From a checkpoint of a small masked image model.
Data: trained on microscope photos of single blood and bone marrow cells, 48542 training examples, 12.0 epochs.
Rows from block 1 of the decoder of a small masked image model, named by matrix and row number. Rows with one number belong to one neuron. Each number is 128 + 32 x the weight over its row's rms, rounded and kept within 0 to 255. All counts start at 0. Numbers have three digits each.
After each neuron's rows are labels from the 100 images, of 14976, where the neuron reaches its highest value: "responds to" is what is common among them. Only what is clearly more common there than usual is listed. The data: microscope photos of single blood and bone marrow cells. In brackets: how many of the 100.
# fc1: MLP up (decoder.1.mlp.fc1.weight, 768x192), inputs 96-191
# fc2: MLP down (decoder.1.mlp.fc2.weight, 192x768, transposed), outputs 96-191

fc1.464:070101119074113121133118117109124068035080143109059164117092160091121197086055101095175171115119188168110113149138107103122158068145167166120144121152134106078106164177114116047117170101131143087145108150151097091100096144116184091138191102122120131091116107123167162155113052114107156137
fc2.464:167128151167146198136118124142226090151135100156119116058125132127174073157131158146131095123134139177107126103119154105120091162156117136132129087113035163131095160156202138156135157069162163122118108174153143122162096141184099157106155147140122118119129091142122162106094175106108128079
responds to: cell type: artefact (35)

fc1.384:204122131125105144120163176155150143142151151146108170106133125180105130117121127141141078141140134110177166119147116112109142157137104123128099152115138114107127138136092166141155076157170114087212165122135106124111110066153144143154128152049157125078064115050101134125131126132154129181
fc2.384:074150091123115203103115106124061165107109098102120112178173169138096152138092098101133157152113159109109163123111133127160127121124112104092139159188143118101159146114124142028100088154088107110123093197110132125130117091118167115175105142136159125159175147137102165115076141059104054210
responds to: cell type: lymphocyte (36)

fc1.6:127179179094156132141088159106164087151152124184094138154109139157159128102152096110093127128166192089105100146153169170205174113170121139041157187108115116109105165110156094090149159117179063124118114149101086057127182115132090132135114120142104095161120090093138156188046112096135149204
fc2.6:098103129101136112085146154119159137134091103108128158079122121053094129130095078119103122150140104158143151120108179094058131131073181156133119132159145145117215154148097161139148214151081177151181135143116130120100141159098120108009156143144099108118097130104122140115152138164102104108
responds to: smear: peripheral blood (93)

fc1.517:081152112096150119201161134162110130144093164138193183151152153097111114123142119134109171148142119135132080166098110151153132076127152075143079101115069090089112144120119168114170148109148171088109107123134148168141171135153187136114132144177105118153138126120144118135084118119151112081
fc2.517:164117146150162080133131089142136160132197187139110141117117142169117092121177127103149125108153107137144114133159179137099113124113121121085086114060158135167103153135138075127085106110143097146163078121161134081100092119120141064121151126119155154107136152133109077170153141142149104093
responds to: cell type: artefact (39)

fc1.620:101103136105110139167145100148095196184061155064117114144110060112204093132043135089093112084082180153151168120143154119074161107091179117167096129185086158104086136096094127130128149098118103103132145133125121190136124145091140145158144143086102093137117108132158125114157188056116086161
fc2.620:072167108125106046124097174135122113121103127148141175127135072094142117157158117136075113130103092106136136109189096124105093142104125167123130174060113142074125129174140195181122118184134198159121099125138104139077148142094112128112161136179117147177064137144138112142125123098070150103
responds to: cell type: artefact (37)

fc1.113:109164138145083080110177174106136077092095129100106139157113124081164150126100114118189107126120110101127118139082140118052098145106182117099165156125165126188106114145131163156119157119156139134140123134112154192140126158079159134103134118070101076098153137125163134079142121109125117104
fc2.113:071181119110112102177110140157145112157048144201129118085182211149118153135134137118051132085104147120131150040084114138157092111119133092103157145123139124097085105077153124119194107160148151154086116185148111111097103142157095103118132149166122060124098074100149115172135117106161171135
responds to: cell type: proerythroblast (27)

fc1.3:120168115114153141109145169153122116162122112097192149153124085064130133141047115127112093060052102140097124114134195132127106134117068152156139176167089144117101117125141165143109177179149105122133149126147111147147085084145183110102156140024172149092129113096124165087115132146094116153
fc2.3:154152128114112096162180110150156158139138108167187156072149104168126111154107099126045108113104157131082084104113129111110104177116114078075138146133144127097190121085139137112115114158113236106147165107091100154131120102116126088091161130129041124171091075118123117150187161106169150129
responds to: cell type: proerythroblast (25)

fc1.757:183123239101162114194160117100149123134158122112143179159110129170122106188128139154069111112130197189076136088155099159159180144183070178130120109037119168188117177138166115142077144114118148089113102113131097124070154092128095156133059092184186158154138176134102151182137107144124110134
fc2.757:169101137192157158152095113153104130140160082090094059153145115124095128145086127136122096119143108153089141103124169101147130102160158142088129107072104112084152143131112197166123154116138131150140133125149140058167086109131051136097200172088192101089120071083150162087133114146164104130
responds to: cell type: promyelocyte (28)

fc1.489:122103069115142106130113147122144108129178113145167081101081160131097179164107151089156140190097146163131131158147125061090054166138096111088142106129138122188133086142146168113130136173150195166166155239134124100159033158119178093146183114120108168103154102120167121172127107121123105135
fc2.489:127110123107150128064094170161162125115129135134192195154100147217149098172111144122150121185136130121129113108121166123120158117154117164158165160171107152135157197108159120157115164095134114092147172112187126185144148125172145180139085152144138149116083124156140158106132153147075148143
responds to: smear: peripheral blood (97); cell type: segmented neutrophil (41)

fc1.314:186173108084162113157094110104125113130129148144126121191129105097103152089131102091132150117072112146112080166124115120155115096123132144155152162146221181155136118161148115165128198104179161161118059099176144119117109152070102081116067114145087101077186138113108144177089150166158112143
fc2.314:102137077101099111116197137089212151097139105145114184059074127110197082135159105134136116148142158119131090120105195133173145168161096099129128125140115199146142127138133122098104119141102130134135135077129112083161142151109175171138176121146089135150106101129133129116181142135104146150
responds to: smear: peripheral blood (38)

fc1.46:202093090106108101129107141109163138172112156137087103156146142116115147140095167183087107080106087174142137156155137158137132136100127101149090096149094033106055126073079102095109148086143114128172168085164130062119194089133122126069120139113190166142102098131101092054177090094141134106
fc2.46:112130100052149086126163121171136098099126144100133144156143145131165138141137083103120147132079112120175132138093165126114146179086129134196117163143137136099154068106154095141101082130104227074076113141145152105092115159110159090148115059092152158168184100175105098146109114096098121104
responds to: cell type: platelet (77); smear: peripheral blood (77)

fc1.106:121138114149165145149139102093140127131190125144094113119130146169114098130174147129135199180153114112127176160145142158165142116170151117111105085065106136174140146146175180167122107110126150082058100088126134119142138147150164170103113137147134129101136106170181145117097079146075109036
fc2.106:135139129167103125143132115179119153101134156131079197061179188116161113115143105175084104101129129113129076117113134083187106182083110100086115180107146127093182104100128146122156143189126156191134142150129119162078117139102148035094150127127084146142043151091116097167137127115123138072
responds to: cell type: lymphocyte (39)

fc1.744:122158091132127093126128131156115125131145169164130121111143108115162082090135126162118154135135134091114120153141126133099128153117137147111161076122147144151189073109128104177132153120098089172137106064194137110033188144113146131127096142161073062177114183089143133139107094126181106063
fc2.744:100121125112102112118065125135095084146153146116127123112163147107140103153141105133122040123124135128110171129140110136123113125123146134166105196045085152155091119160140134152192136083165170074131129153136126159099074113093100158100151185105137131127161084100059156142118131150125175181
responds to: cell type: promyelocyte (44)

fc1.318:092139097114101140141100086103086102115151135133063154117116118092102119100164139112100131150176103106137126150158123150159148180147120103135162128122182110127182086179083133103089113094149128180058125125181143099063161160117154123175144086175071147147180179160144167131088073171166135085
fc2.318:151134133120091157123083176130154129131141070048146099132124119089168197093129112113154142113110117129112141133107124168096111110119106122122091151109110169106131100090150092122163118166107176096159136086102125145179099064189118139122130149143109146123136055109130124070152191096149138152
responds to: cell type: erythroblast (43)

fc1.469:131117104101097146139154190121100136118100175099129051135154071123121161121071071116121094086165121129126110159113152192125111117143164131187111132158089165046093122153125169097125157103132142133199109143110129115066118140133136137137108166100164102041112139090103100086053096065162110091
fc2.469:118143172069202139164076087156091077102090124191168148128104124167125103135183140146141136128106116122182089115141148124127089131127125123092101105234165119130129133112126132115145151137131160116116114126177139111143152053150120132132095130163118148113062142132114105134149132090154110168
responds to: cell type: segmented neutrophil (48)

fc1.105:137124142147121126156144128142081150118103170148137114130170151106191075124145149076077092064117133056133146122137117196103139119156095167137141161087181166140136148125105127168163144092209112097115152149158163143146146132171131188104115059125140116117123143134140173153141165103074169049
fc2.105:140164113094102125080147140069143119123139087180102102167149096133118111132125149158112136141122099154175172094091135162050163111089147158111119120183113102110152128095105072087157118096129152229135189063151167121107108142165122086132110163084131166164136121125136109087133185120133176129
responds to: cell type: segmented neutrophil (46); smear: peripheral blood (44)

fc1.24:123182135136115110103133102107154089111152152132115121163112142119120122117101135119150093164184147145181120160149101141131127188093119136096206157151162139158113066119109086132180152184125057156094146191096118121173203138117179172179076137129105160179139125099133187071114114142190133137
fc2.24:074131137122083071148074155182098118147087121153125188097134137091134116141209105100106117112115112087109156149138122130157097100057162135123112162159114099054108170089150137132130114157122185126092119127184135136147073178117124037016167085158120104137136110136162143151114192125118152104
responds to: cell type: proerythroblast (46)

fc1.191:109110149122175156128115114135137066156190196152154104130112113106073164093121102159122131152081123108034115044129088051127192137078078139152055109127137125084157164170166150117110115164136129173090104038152121136074133094135115091090114083120071143177129117114107169085137111124093144128
fc2.191:113149114187107127117119112119138146146173076108113201091136137187162093121110147127080172113128113168161129220148115167179161107103148129132174128111135120153139160101123118152153147088161115131083212125024105124218156092081185126108099195191132076133136145157114146178170146102129165104
responds to: smear: peripheral blood (91); cell type: segmented neutrophil (44)

fc1.701:109150085112116149165158132132073072090192142156136123110111115106111106113063110143121117144102109166131167123062161142146171154223082135153166157140136109150150175151093157094114123111158113094061113122128139111084085108168132075114156166136108161112133089142102186114111096111089092171
fc2.701:072127068140148135157141157100159159170157109137176145138101122097141138122178101116167095128096117116115094138187126154117142214126102149140173096131109118160143109152146166222152141163148170115123139139150138148101165190185219162117166149128137121155064107134137122085129155121099133098
responds to: cell type: promyelocyte (27)

fc1.387:118122137134140184174150129091143093163159144074187178114180153158173130122092131160137113153157106118173172099158128124100143184112112092120116123127104141051087090116102169109169099151094160092098198173065073122139108099145131126130133128027124079168053104114116138113188162114095100091
fc2.387:088131137131136094075077125159116146128082088121182086056043065129120138170152107101121094101144150130061114151102117153093146102171196112137152084170149152149150151095136164167124114141134123148133130071121126110104159141138133137074099101161115138096129184131133116129135167155069144172
responds to: cell type: blast (26)

fc1.637:112101167074109157190128103088113115109075122099162154147085126156134138133111156112117133100130163137076117117157155143116121168150141101104097130145134119119123119086142127002098146120129112083204153100140142179177121071082061134055124139206149068118140108133112137119111084140117127162
fc2.637:097090183134125055145106119150047141111123112142114159098144106094158180095128137163080183109176183143102182106125108089155120160108116170224103153179091116128119155143126134164135168115125154222072146165146153137138127083131116087093126167122107148163125193134156152135185159184112102123
responds to: cell type: erythroblast (46)

fc1.135:168106086135124163101172139112133097133177156157102197109133125115038132133129148185106094120158160138100169126141101094127152176186091116148128086152089121063160143082070084086139146146130062147146177103151160067105079113145118102164092094092162156108053099078139154121142112149147114141
fc2.135:137081129189085129136083112142109100129137101056141090116155178162140182097135153101173141100156065159093113161113122134142096163130123187114135113203148066156084125116205170061175118139118151091128107185136116195131119103062117106147121124077116067138131070127157119128106155095104118165
responds to: cell type: proerythroblast (35); cell type: promyelocyte (26)

fc1.584:107168107116094142151165143086096124142148125190116072094154138112149143151096118140159054053047104102087093132104157128129124101119063088137104155105130068102113143146164100117184176130134086132170152148100083173134179126162103139149079138115150079170132148136160112114117139151098113137
fc2.584:176136115147185135129208098121128141116138201137114179112109116132176096157139098152130142116126139104139116082170154107075113153109138140123148175182144137123197089106138124106162161082089182094106119077156185111115083104154124105073152104160064165200102079121127091168192107112118118090
responds to: cell type: erythroblast (37)

fc1.504:161161124069098154177102137104083129092178123112122196100141111113050160143075108117114115110216100140170089100199138132122131102168123131126149118122099121113186108083177112082118131090129128105173150183126133135210103145117089162167117143151137147131128106117091172069099128155148103216
fc2.504:076130152177150125155076191174051146173095117153212130141141102147131166084101138112090064145114147124033165150093120117121111143119132110161148132138089154105122167176091157175194147131146123167128155084102096117127139174125121110086200139136120110175169107196117123080126116125104165164
responds to: cell type: erythroblast (44)

fc1.352:145129120105147138097142106137145122115117100152120130106170147097180085121119068118111106105116107101094141137154159184174070129149141075100191141103127164129140112026105099159179122140104128130136142117080142196096092134140141102148167086122090114120128162170074106128112124125179050138
fc2.352:076153148099142104054154161149200190078137179108186101140135121125146139100198134153105143079136117110178138108129097149107109184121158123168111116081092179123137168108176116144174129170168161081113171114156166184111123130157138126138117135132164057176135165110135121145137169129127188124
responds to: cell type: blast (27)

fc1.505:143126156107141088149133130113103149133149133145135148104113162130095131125102132165141168177145191202221150131171156135056114140153112095156120105135106106053146126139088137086121142131161192103133134128119096098104084112170187145150108156061137149112147140070143105172157130129149134163
fc2.505:137097089115174125061105123119221107135158092124115073104098086129097138162089156113140145089084064169075063118086117146133139088122134091116122076130137102184095113149123194167153100059154110072144138095104143135128174069118108123101124132085156122109180129127123121073147108062121109140
responds to: smear: peripheral blood (67)

fc1.149:181191109125079165161196161127120096093134155124109193104120071115111078116134142116092072121168106106163155149150134177142139151170097148146181114126135141165129078089138141149102145139167123105170142101158156127134122095147148161174135146120183133091061130134044184043126103131151112149
fc2.149:106111175131084186146103163149137147138093093109144099193144094087129197118122163084161130117121109179078138152096160108093117089157143124070155173124116183105110121205179141115139092102118134062129159089127078170177133099110138111050147138158158112143134163062172144100118152092094101102
responds to: cell type: proerythroblast (37); cell type: promyelocyte (34)

fc1.139:092131124108124145144168130099133096100118158140108150142078140106113161108074139104124089088088163096117126089139161106080151166098155137146166110190153119128105119157133108095142169107059083089144188123138164129169073114111121182082097095115122106119125141169131152034138155139135150193
fc2.139:147102081128154079155164081151154164121063127125159140105191149145162104155067105142075100090115115115105128133094141118155134106073132112178171173158117111095131181119142120155064113129138113106175139147116102127179137148173085144160125131132113102125148144123136069242118118113151144061
responds to: cell type: proerythroblast (31)

fc1.199:113129084112127105112194130075109116148171126170135113134201171164053162114069178204137170170159136167153187119124205113100133146141135109111127108138117133061124135198122143099166126101123181082105148137093135091146147111147135173162097153093118160186077129125144133120114122177155119164
fc2.199:150114160109139162152098180155172119132170163106105078107086109139157132163230165145109101098127097205113109160154074103150178143113126111122070108167105098210141114104149123136154075151139148133110138123111153130110109107073184142085192109132145144138153127126124142104170108099116094079
responds to: cell type: lymphocyte (39)

fc1.416:140129067070123132160199158103127090121178140103100157089115080124149123159067159191087111117125155123128148159162084085155155158179117147127121101137144087149077133097126131166137122089170087164164176058139159146103109150122103142167139141066169130111069113114134168071103110083109098165
fc2.416:114080149152033069096118180159129108085117068128128117167112113158096207155187102119154131097149107125096194076061150097092127144120186164135117155097107211078051142209116173131147111161156149143133120171146109120139098139156143130088191099152088108106153124103089123083124152129137138124
responds to: cell type: blast (34)

fc1.75:168111096101131179122120091149112137112122114166133158158092144106174097121148186159088170176159145122162137109123133187151171111135126166111182104091139072164111147134103121100122163155062139187059131074185106147124167125086123113156104153231070134171124137130072125195112117180148138132
fc2.75:127117168118117147120071181122078101193130145113106140133105134138089148138115064035153106214157167098083152084106149094167159144123172110135142122143110180132147164141129169144129131150142114098156116097075131110139106140113095169111156177091154152141137131062143153139130167127157142141
responds to: cell type: promyelocyte (25)

fc1.444:134157090110073158163240157122139149107083143129080178086107108103115128092124154112115124099129140096177144132140161154088100088147150159104148087119137124094102116101121148153130144084193143133245162094134127103149130126187175157141104143111191101067112128110113159115130091121179120131
fc2.444:156141119084115183126057120132096149081118126142128144161168143130108177110125092127127142127139123149075138115122147134164157100106170081114138121244145153081098166144097163042117132133123128115101107136104218112173150120127121088188157192125101130100142111108137110100124139099117057156
responds to: cell type: eosinophil (35); cell type: promyelocyte (25)

fc1.730:128103161153139105191066097122118222151116145107171106128163178168180178128084077160154132090123142134098143115100173137130128130099148073131115113181131083119096181151107089117111117091093108158109117180093110167046111121195097101109124118157079090135173139123126133142157081157114124170
fc2.730:162152149149140132122086146130101126139135095158139133130173094131106122149130183055165142114156139175067164122138158088126204116209150168108122177171141179119135119152121094134178106126108123119142108177129111123163138030074204169082093145142143139119109152120177122079142142120162109121
responds to: smear: peripheral blood (39)

fc1.721:172124149138125130120163153139114104144145099133100115093134106146105101125098151131142070118149127125133157046164150094053094180101104145149100118125111121135112116118135128124088126162135114132158177156096081156112095088154074163191088133027162098057048131098086115100145155095122157180
fc2.721:111175092120140144101161125129130106109069111103159110077142164143175176148129163098080106083122151116117145143099097129172175101151144093069161163163106125086160107104072122089119121151074171111148148140169134093122111124096173137081135112124097135176155113139147125103171123124121053096
responds to: cell type: proerythroblast (38); cell type: promyelocyte (28)

fc1.103:150160085105155148127149157057082081092189114072114097187124125180095100099114074149159125144141086074147114096145139163082174166119165116176130101144114159116059077118101111047103115135122128126140133128059129113154095108136109145100111123114125139172076083086107134096100120152175138167
fc2.103:134102167120113099142122148172136217120046120095125112084156126124139132125118178123089073118103147200085130190084102019115152121149121168102128137156124134136124158143136105192201157129108109108085159074175162176113175148103138078097135131118122160119096170165174099135148089114074169121
responds to: cell type: proerythroblast (29); cell type: promyelocyte (25)

fc1.372:127197123073108110103135123053111115101157155145089163176124167152067107070140103099071107137146159143129163106161082139146140199145190115123164158162117116107156152136145124124107140157095157181104192075159107104173114106105063155140121170151107099135106135089118188073066177130169134132
fc2.372:143117137128105204113123120156107138133130159112126121115062096104121111107105117110157150146105094106100142146085173095122087051090141116116123101129146152130139154155165066154146121121180145134172107091069070116101199132117134081116179132167112088203144131105122094144151122097082080149
responds to: cell type: artefact (27)

fc1.337:086110083137140139067076077091111148105160146132117121179120127145113120122126155095087115137098148069115178112093138109166130147151116157106164144150154099162085146102153206114070078146113073106111154101098141125165066047138117114119126147140151141123120116151170177086098046075151071111
fc2.337:149080142170065131090163189124138119104099154076163161114149155143190128151158170172111124137134149126073135118153164129172143112132138141165121130119115122124126107174160079206152199118120176084127097181115134165162148192140165153143139115158191077176113087084113154136152174112077097115
responds to: cell type: lymphocyte (36)

fc1.605:144056126095181129138098118160171124153149083153126133161149102093146190174158094152143209111145157156064101123144107127172171086117123116156127157100185105088119168182117117136122180117159150146107037134138116130041111197074096131101148129143127117153192119118110133214143130147139113147
fc2.605:150114114108145095139161059076098135120155167144088148095067119126107100139115138110139087162120125099135100117110136113115097173119151096106119023129169117145182089143069073158181158107130183169140130127153097098116173136083103150155111055099130137107113149112119144140114130133102076210
responds to: cell type: lymphocyte (34)

fc1.478:125155094132070177100138129127178170111136092140124177146129116110103119114166142120147103132150119129166188082132072124160085140148112183119141147129151094094099135156065155137114127087138137106191183109118121112175154085153158096190081094144136091044074141111127135122117145144168152094
fc2.478:128120140141118191146104167117071163118065104123123122138119154118119154102094106091161111169144157109106168070081172156137104095097121073079137158233127213105098152085143142106127091141112125117118094139139168159130077109124117160145130127100101151158196141100078118098123094108104092195
responds to: cell type: eosinophil (75)

fc1.743:148144152104100169175139140117097097065133133134153110148059131145123187188155116092114055079116149130122097115156175143100098162163104113116158152137091116165165084107115125097044104119080080079172123144135083145171090111133081108130140059067155124118135168115154180100143142146143115127
fc2.743:070081120110109066088102116121176153188086132117120139067169144208107079148104105125071181110162110128105114083152149109144140134181201100091086159140120148110111173135142105127166112164150137122121125103116059132128132119097140139156144189148181149121116124165158107116114189145118190108
responds to: cell type: blast (32)

fc1.607:158088066089100140143206130103117145144155111116124125144128123103081140189094157097148127100150061106103162113098135123088124124170137135143108132145145115116126131127155077155091147125157112097144156146118126103165083148142109123128040067174170138152134174157135134064166116101075119113
fc2.607:202143143156172099116185120116118091123153179115094135130117099179156145084094157163104178190150126077132176141184127104090109178141157168158118132124126170120207118090113112188155054152174140067102138097096145098163126113129107083150144124156153116185148081159130087150150107151170158098
responds to: smear: peripheral blood (100); cell type: lymphocyte (66); cell type: myeloblast (30)

fc1.522:140125024084112160167206161113118114153161156127088157146103087107116115132114175113129113152135140174109147097145111102153128160183113139155136143138159058093053114142115114126154132168203146134162179166153143087148168105099173132104087167104156184110092128088118146113129141117201104136
fc2.522:193135131116164122113130102137133139124154164091141149088103149086091145117095110105127162129170115161103091152092154160148115145090124137076121075255131127080099123103109093097106124152099147125134065121128154078139115127129171133161118078126175099121169133161065113154120164062088079159
responds to: cell type: plasma cell (29)

fc1.404:151142095153117118179184150130114133135150125149113061138133092110081146196120143155128141119194111110166050148099144137137111066150124110159135115160178153134094123164113119074111112086158168132186097145157088132092100173106133096105101130142135128093129106123096187108082126141165098180
fc2.404:170129193100168168159065120122182122085158081148111163144096148165124153135155077190154089147172180085094124151173172140101137141151094142097119151155122135176161136125114107138160140163128170182036126121097197091108135074155135155112161141160091115118085114099099122104132132114083119138
responds to: cell type: segmented neutrophil (49)

fc1.5:083131087119199172159118134130130121126143128135173179160154169214093030115132131134085105116112105113179201174156122133173149171114158142147160114145102167128133142096124076138152126183070119115077158102111074089120149145068074129087129142173148155140087163110099197088113153123140127114
fc2.5:193138155086078119110090077142084089140111122060102123127071110112148149082156161092131121131113215091129125126104202050141123101081159154138156129118104113167139134165191115120090125127160079145108147135160137167125113108172127107168087134096103126103148139097131091153143112139148122102
responds to: cell type: plasma cell (41)

fc1.115:121132113110148134090159096159155141158110132126150144107159092113160096188165099148174179094130121129189145136123120151119168120133157133083133138095085128102087191113159120126139109125095171099101158197093153167121137145143159144085118175090143142138137147123153109106133117140122119089
fc2.115:128159124153105100117101146153134136106122132118158134134099159153127143142135111182128172112108114140088135181120147147082094152061118097173067093163117090154162113127109150182099138131150156147115159094138116103144200169155080135149108076124117099099121072174159138157148119149115187122
responds to: cell type: promyelocyte (47)

fc1.239:141093141124150121137113067162161122155096153087079108113141179179147148132093155063127097095130129190122151142129160172179174090129152149133157130211096157153113124090135115150154111107096116112125156139123172181130133112139123158103186170077123113098096180121087127114142107096141135123
fc2.239:110188130099090133132108185125094131145091153113150160141179083091131076098101112136131110156128092100154085146095079131116112126138195131135062165049150172079078127169176124089118108150179147098131141118158136167050133185107099180145162127118106122120165107117135084173081096137190138112
responds to: cell type: lymphocyte (35)