{
  "model": "masked image model",
  "dataset": "microscope photos of single blood and bone marrow cells",
  "train_examples": 48542,
  "image_size": 32,
  "crop_scale_min": 1,
  "horizontal_flip": true,
  "color_jitter": 0.2,
  "method": "mae",
  "mask_ratio": 0.75,
  "loss": "mse",
  "encoder_arch": "vit",
  "encoder_norm": "rmsnorm",
  "encoder_norm_position": "pre",
  "encoder_activation": "gelu",
  "encoder_mlp_ratio": 4,
  "encoder_head_dim": 16,
  "encoder_fused_qkv": true,
  "encoder_bias": "all",
  "encoder_qk_norm": false,
  "encoder_layer_scale_init": 1.0,
  "encoder_parallel_block": false,
  "encoder_inner_norm": false,
  "encoder_drop_path": 0.15,
  "encoder_patch_size": [2, 2],
  "encoder_layers": 6,
  "encoder_width": 192,
  "encoder_positions": "rope",
  "decoder_width": 192,
  "norm_pix_loss": false,
  "decoder_layers": 4,
  "init": "orthogonal",
  "residual_init": "none",
  "optimizer": "soap",
  "beta2": 0.95,
  "learning_rate": 0.0019,
  "beta1": 0.95,
  "shampoo_beta": 0.95,
  "eps": 1e-08,
  "precondition_frequency": 32,
  "max_precond_dim": 1536,
  "one_sided": true,
  "adamw_lr_other_params": 0.0012,
  "cautious_weight_decay": true,
  "ema_decay": 0.999,
  "max_steps": 9100,
  "batch_size": 64,
  "epochs": 12.0,
  "lr_schedule": "linear",
  "final_lr_fraction": 0,
  "warmup_steps": 910,
  "weight_decay": 0.2,
  "adamw_weight_decay_other_params": 0.01
}
Rows from block 4 of the encoder of a small masked image model, named by matrix and row number. Rows with one number belong to one neuron. Each number is 500 + 50 x the weight over its row's rms, rounded and kept within 0 to 999. All counts start at 0. Numbers have three digits each.
After each neuron's rows are labels from the 100 images, of 14976, where the neuron reaches its highest value: "strongest on" is what is common among them; "patch colour" is the nearest of a few named colours to the mean colour under the peak. Only what is clearly more common there than usual is listed. The data: microscope photos of single blood and bone marrow cells.
# fc1: MLP up (encoder.blocks.4.mlp.fc1.weight, 768x192), inputs 64-127
# fc2: MLP down (encoder.blocks.4.mlp.fc2.weight, 192x768, transposed), outputs 64-127

fc1.603:485549460429565459478431530495474541517456476463587541438653472499451493480487545458473571559367520497454439479503446465486454494552510455540499511529565527501494563470490426561513402544535507
fc2.603:488462514509527491479492508523435473516493562460383508496357462509543496512502450475506406467652505449421540567455568517537520474435535542489466448473458505485469458494533585498518512416527500
strongest on: smear: peripheral blood
patch colour: pink

fc1.214:502418540497473567499558523499487509474432591496630418475483580483479468554558454505485503503477469440406496530480424574507451572495508459428486510486545458450529522427517528481479507542583530
fc2.214:546535440449540481478458447560541504527517449495392550517527453517476571471428416512500545484561499491537520499488530483423562482462455544577471488515452536502418489510522516527536533434472438
strongest on: smear: peripheral blood; cell type: segmented neutrophil
patch colour: pink

fc1.553:553543422513560481468409479447497557506495501474481513438572449537516484571538494503504465485459545429505453453591486471484460458492560587458582528546540478542576563490495463488517391539477577
fc2.553:403453515507510484465516514510521478503529454471456501476453537501572506530471536514453567494521492564490481552478505438463550484522463501542424466497513424515490464512504558500459538474486483
strongest on: smear: peripheral blood
patch colour: white

fc1.212:536477441518456457533514406574438477439553493494538508613448475475478442519458563500581606506522576436496574540484517470454525526469509447540526528470498464433534528502556478551421473471454459
fc2.212:452462537474509510500504528487485511485473491511478492480398520509527510497509477462489457509521509491518488497523521496491468494470518508496470483513509543510458540478482510521533509506535505
strongest on: smear: peripheral blood
patch colour: pink

fc1.766:518434565565449556618490518488501509490501446531520503577406514576463450438458524497462504468564505488590590459553513530475551518442558558484509540517478511491459525483518575548470517492476503
fc2.766:489476541476517472388479504541477488457552517521431510477418530471546559544542523486491447505435514529538469528511525531545500507497528453487494503529474523536582466500464470452484472531532502
strongest on: smear: peripheral blood
patch colour: white

fc1.68:483451518560471509467452594536429544475465521528486416477497534497528444456454531500453558420485550464521454479447504433496575586400417409494519648528486490523521450498457530482537503481539435
fc2.68:464478497511470478529494458508540466515516501504524541520481447472476459553424481424524503497534513505471480496509485469540453449466527554524477498525539491488475510496549482505506548540475505
strongest on: smear: peripheral blood; cell type: myeloblast
patch colour: pink

fc1.56:464568535542552492503423471418545435520515521468488528586460490508552482464484545447530526525427435538437437496508495465488432427443478532580555459551400463478457479527426405540473523458507463
fc2.56:506495472506528506507471497490476525480492501545478482495478475492479504538485529552502491470534505523557538520502478535511525525530509469492520545504508503495504511492502510529557502504555491
strongest on: smear: peripheral blood
patch colour: pink

fc1.743:489463566472483513504496590495569432400447566484452407507446565514481578493389548494515430428486483414471506545545536540531521477453442530414544476558424519452475420502575521588449559473584545
fc2.743:540493463478587473474540456481380497489540453477511435538569442496501502561491521542557541576507531566507534442472494508466519556509471445536489530451527461532530527475472467412502542556505434
strongest on: smear: peripheral blood
patch colour: pink

fc1.274:445513476528473585445455506465446540466401481494529461407590549470517424509564467488410472478453532456472520450403488455528522558504512487529468561476557496529489497445467488504502456524582539
fc2.274:531521478509507470490523473510521524562544485506466543512485452501498510461459454499502472495511519494464508514569501421492469477483481563488472484493518485478483522523477505523503557517493492
strongest on: cell type: promyelocyte
patch colour: purple

fc1.91:565435464508444526498469515525466540512497492413503475527444462556437443498448512478450492555487495441417483489481467485506491562491527452411492577484563509459518547454474469488471437552418312
fc2.91:408527535510534445508522520525534486507536456541481542474440511465557537537478516491510561409538536537508495508533588498393468470468582545526507466514526475500444517554457571482453536506600607
strongest on: smear: peripheral blood; cell type: segmented neutrophil
patch colour: white

fc1.422:496429475571448597452480544508445555480465497527505418442510551530496424506421454503387518441451581408525540545406465522520534578461551499475489604517500519485517401428481575492465494563582469
fc2.422:491534487529511457534506488508479502499538494503471520528490450499495594512456468456527508525506497505461451451559509480492477449480476519496472438501498458464413588522494507530537507540467467
strongest on: cell type: promyelocyte
patch colour: purple

fc1.265:520520586527487559445482498505577511501502564476585515477573552541484567473520495498569509518536377443541503527573521541505423414425572544532511507488491456524514518506539525467522540564540643
fc2.265:487494438482493520601485551521520459459496455504415486477419507461527492492510436557439483428469579614474466507383497561505506549506419479492497495513503585474545460474422502538472431419487431
strongest on: smear: peripheral blood
patch colour: white

fc1.604:560501555515543527519505451488426532434547522506475491496453514515465509495556463492526571468525483556498417502523498500574519538508480488527603557540624559551418495510479613387500508478526524
fc2.604:521499485461529542530514524425512527511476522583581498496482489570491569568400486522555479481519426446514524540546509522461526488496523639431516487544457451627467492501431506531509533480466497
strongest on: smear: peripheral blood
patch colour: pink

fc1.451:518576400505526476493660441505476464431501486451488492483497514453486500573534487482512586474429515529568527504504520455523507519565344519486520455546542442466560543505554507573434457473449488
fc2.451:451402542498536487552324552440509508580494555515599526471501487499533453499444491497509414524590467514464424504537444497543440512538553502538489523436485574512368516416486499510564547501548517
strongest on: smear: peripheral blood
patch colour: pink

fc1.439:583414603538471503502598533458496530550589526511557494474499662507425417478460486571527502481508493455471549570501502557447535511509485478538466509468490534434535493521550478532453487514474331
fc2.439:476486434475517541514350448591502443432464490497380506580403388431454646502470512536514511479451582488514510456475470503531511523472504493465483488485430536528473477507508577463574530557503574
strongest on: smear: peripheral blood
patch colour: white

fc1.148:495482465570524545498496536498460572490426502494455502491570551484413586566451394505489512464455498563474494496414587433516503515467507543392550571570506406600486473529511482493528571557563554
fc2.148:513523550507519467534534483482488501552566515514530457521487454495571480473531525440522496474560499470534461486551497532502421501550475506537499472421441544454461571438498496526521479486482503
strongest on: smear: peripheral blood
patch colour: pink

fc1.751:527557493487490408536523542464539534520457505500558595515529444472520600512610348510503472479388454466464510536503531458385499400484505504418514519544518432585529536460461511406536528481557462
fc2.751:494514415539516580461447406501576554557568480513470440490383580443458423498460444520480542553563462504440527431491433430576499513479539520593443524476466448483514494494509450541475470473423563
strongest on: smear: peripheral blood
patch colour: pink

fc1.659:453525518529512504512670490479553485493560496431570587533477543424488534448537453470470489572586385505680547538462505548485460540464518551505499497451542449553445506537530488432505551516462451
fc2.659:451467494487457497550359475511567477484508433584439437513478443588553359515536494518479489447486565457454480442484510597547445480516502547468549551540528602458550532489439423498538421432595526
strongest on: smear: peripheral blood
patch colour: pink

fc1.272:424555474521492516592406497454539576378491398558458474424515496512440522593471518431412474445397529491492484459444457496590544571450466497515516486583566585468405449498479586491497477449506519
fc2.272:485471475524473485451537491501485474583521568502532518564452458497527535463452458438609461526525476445443509454499541478476461491520499549499556532447536505467484539501512452556538538507531563
strongest on: cell type: promyelocyte
patch colour: purple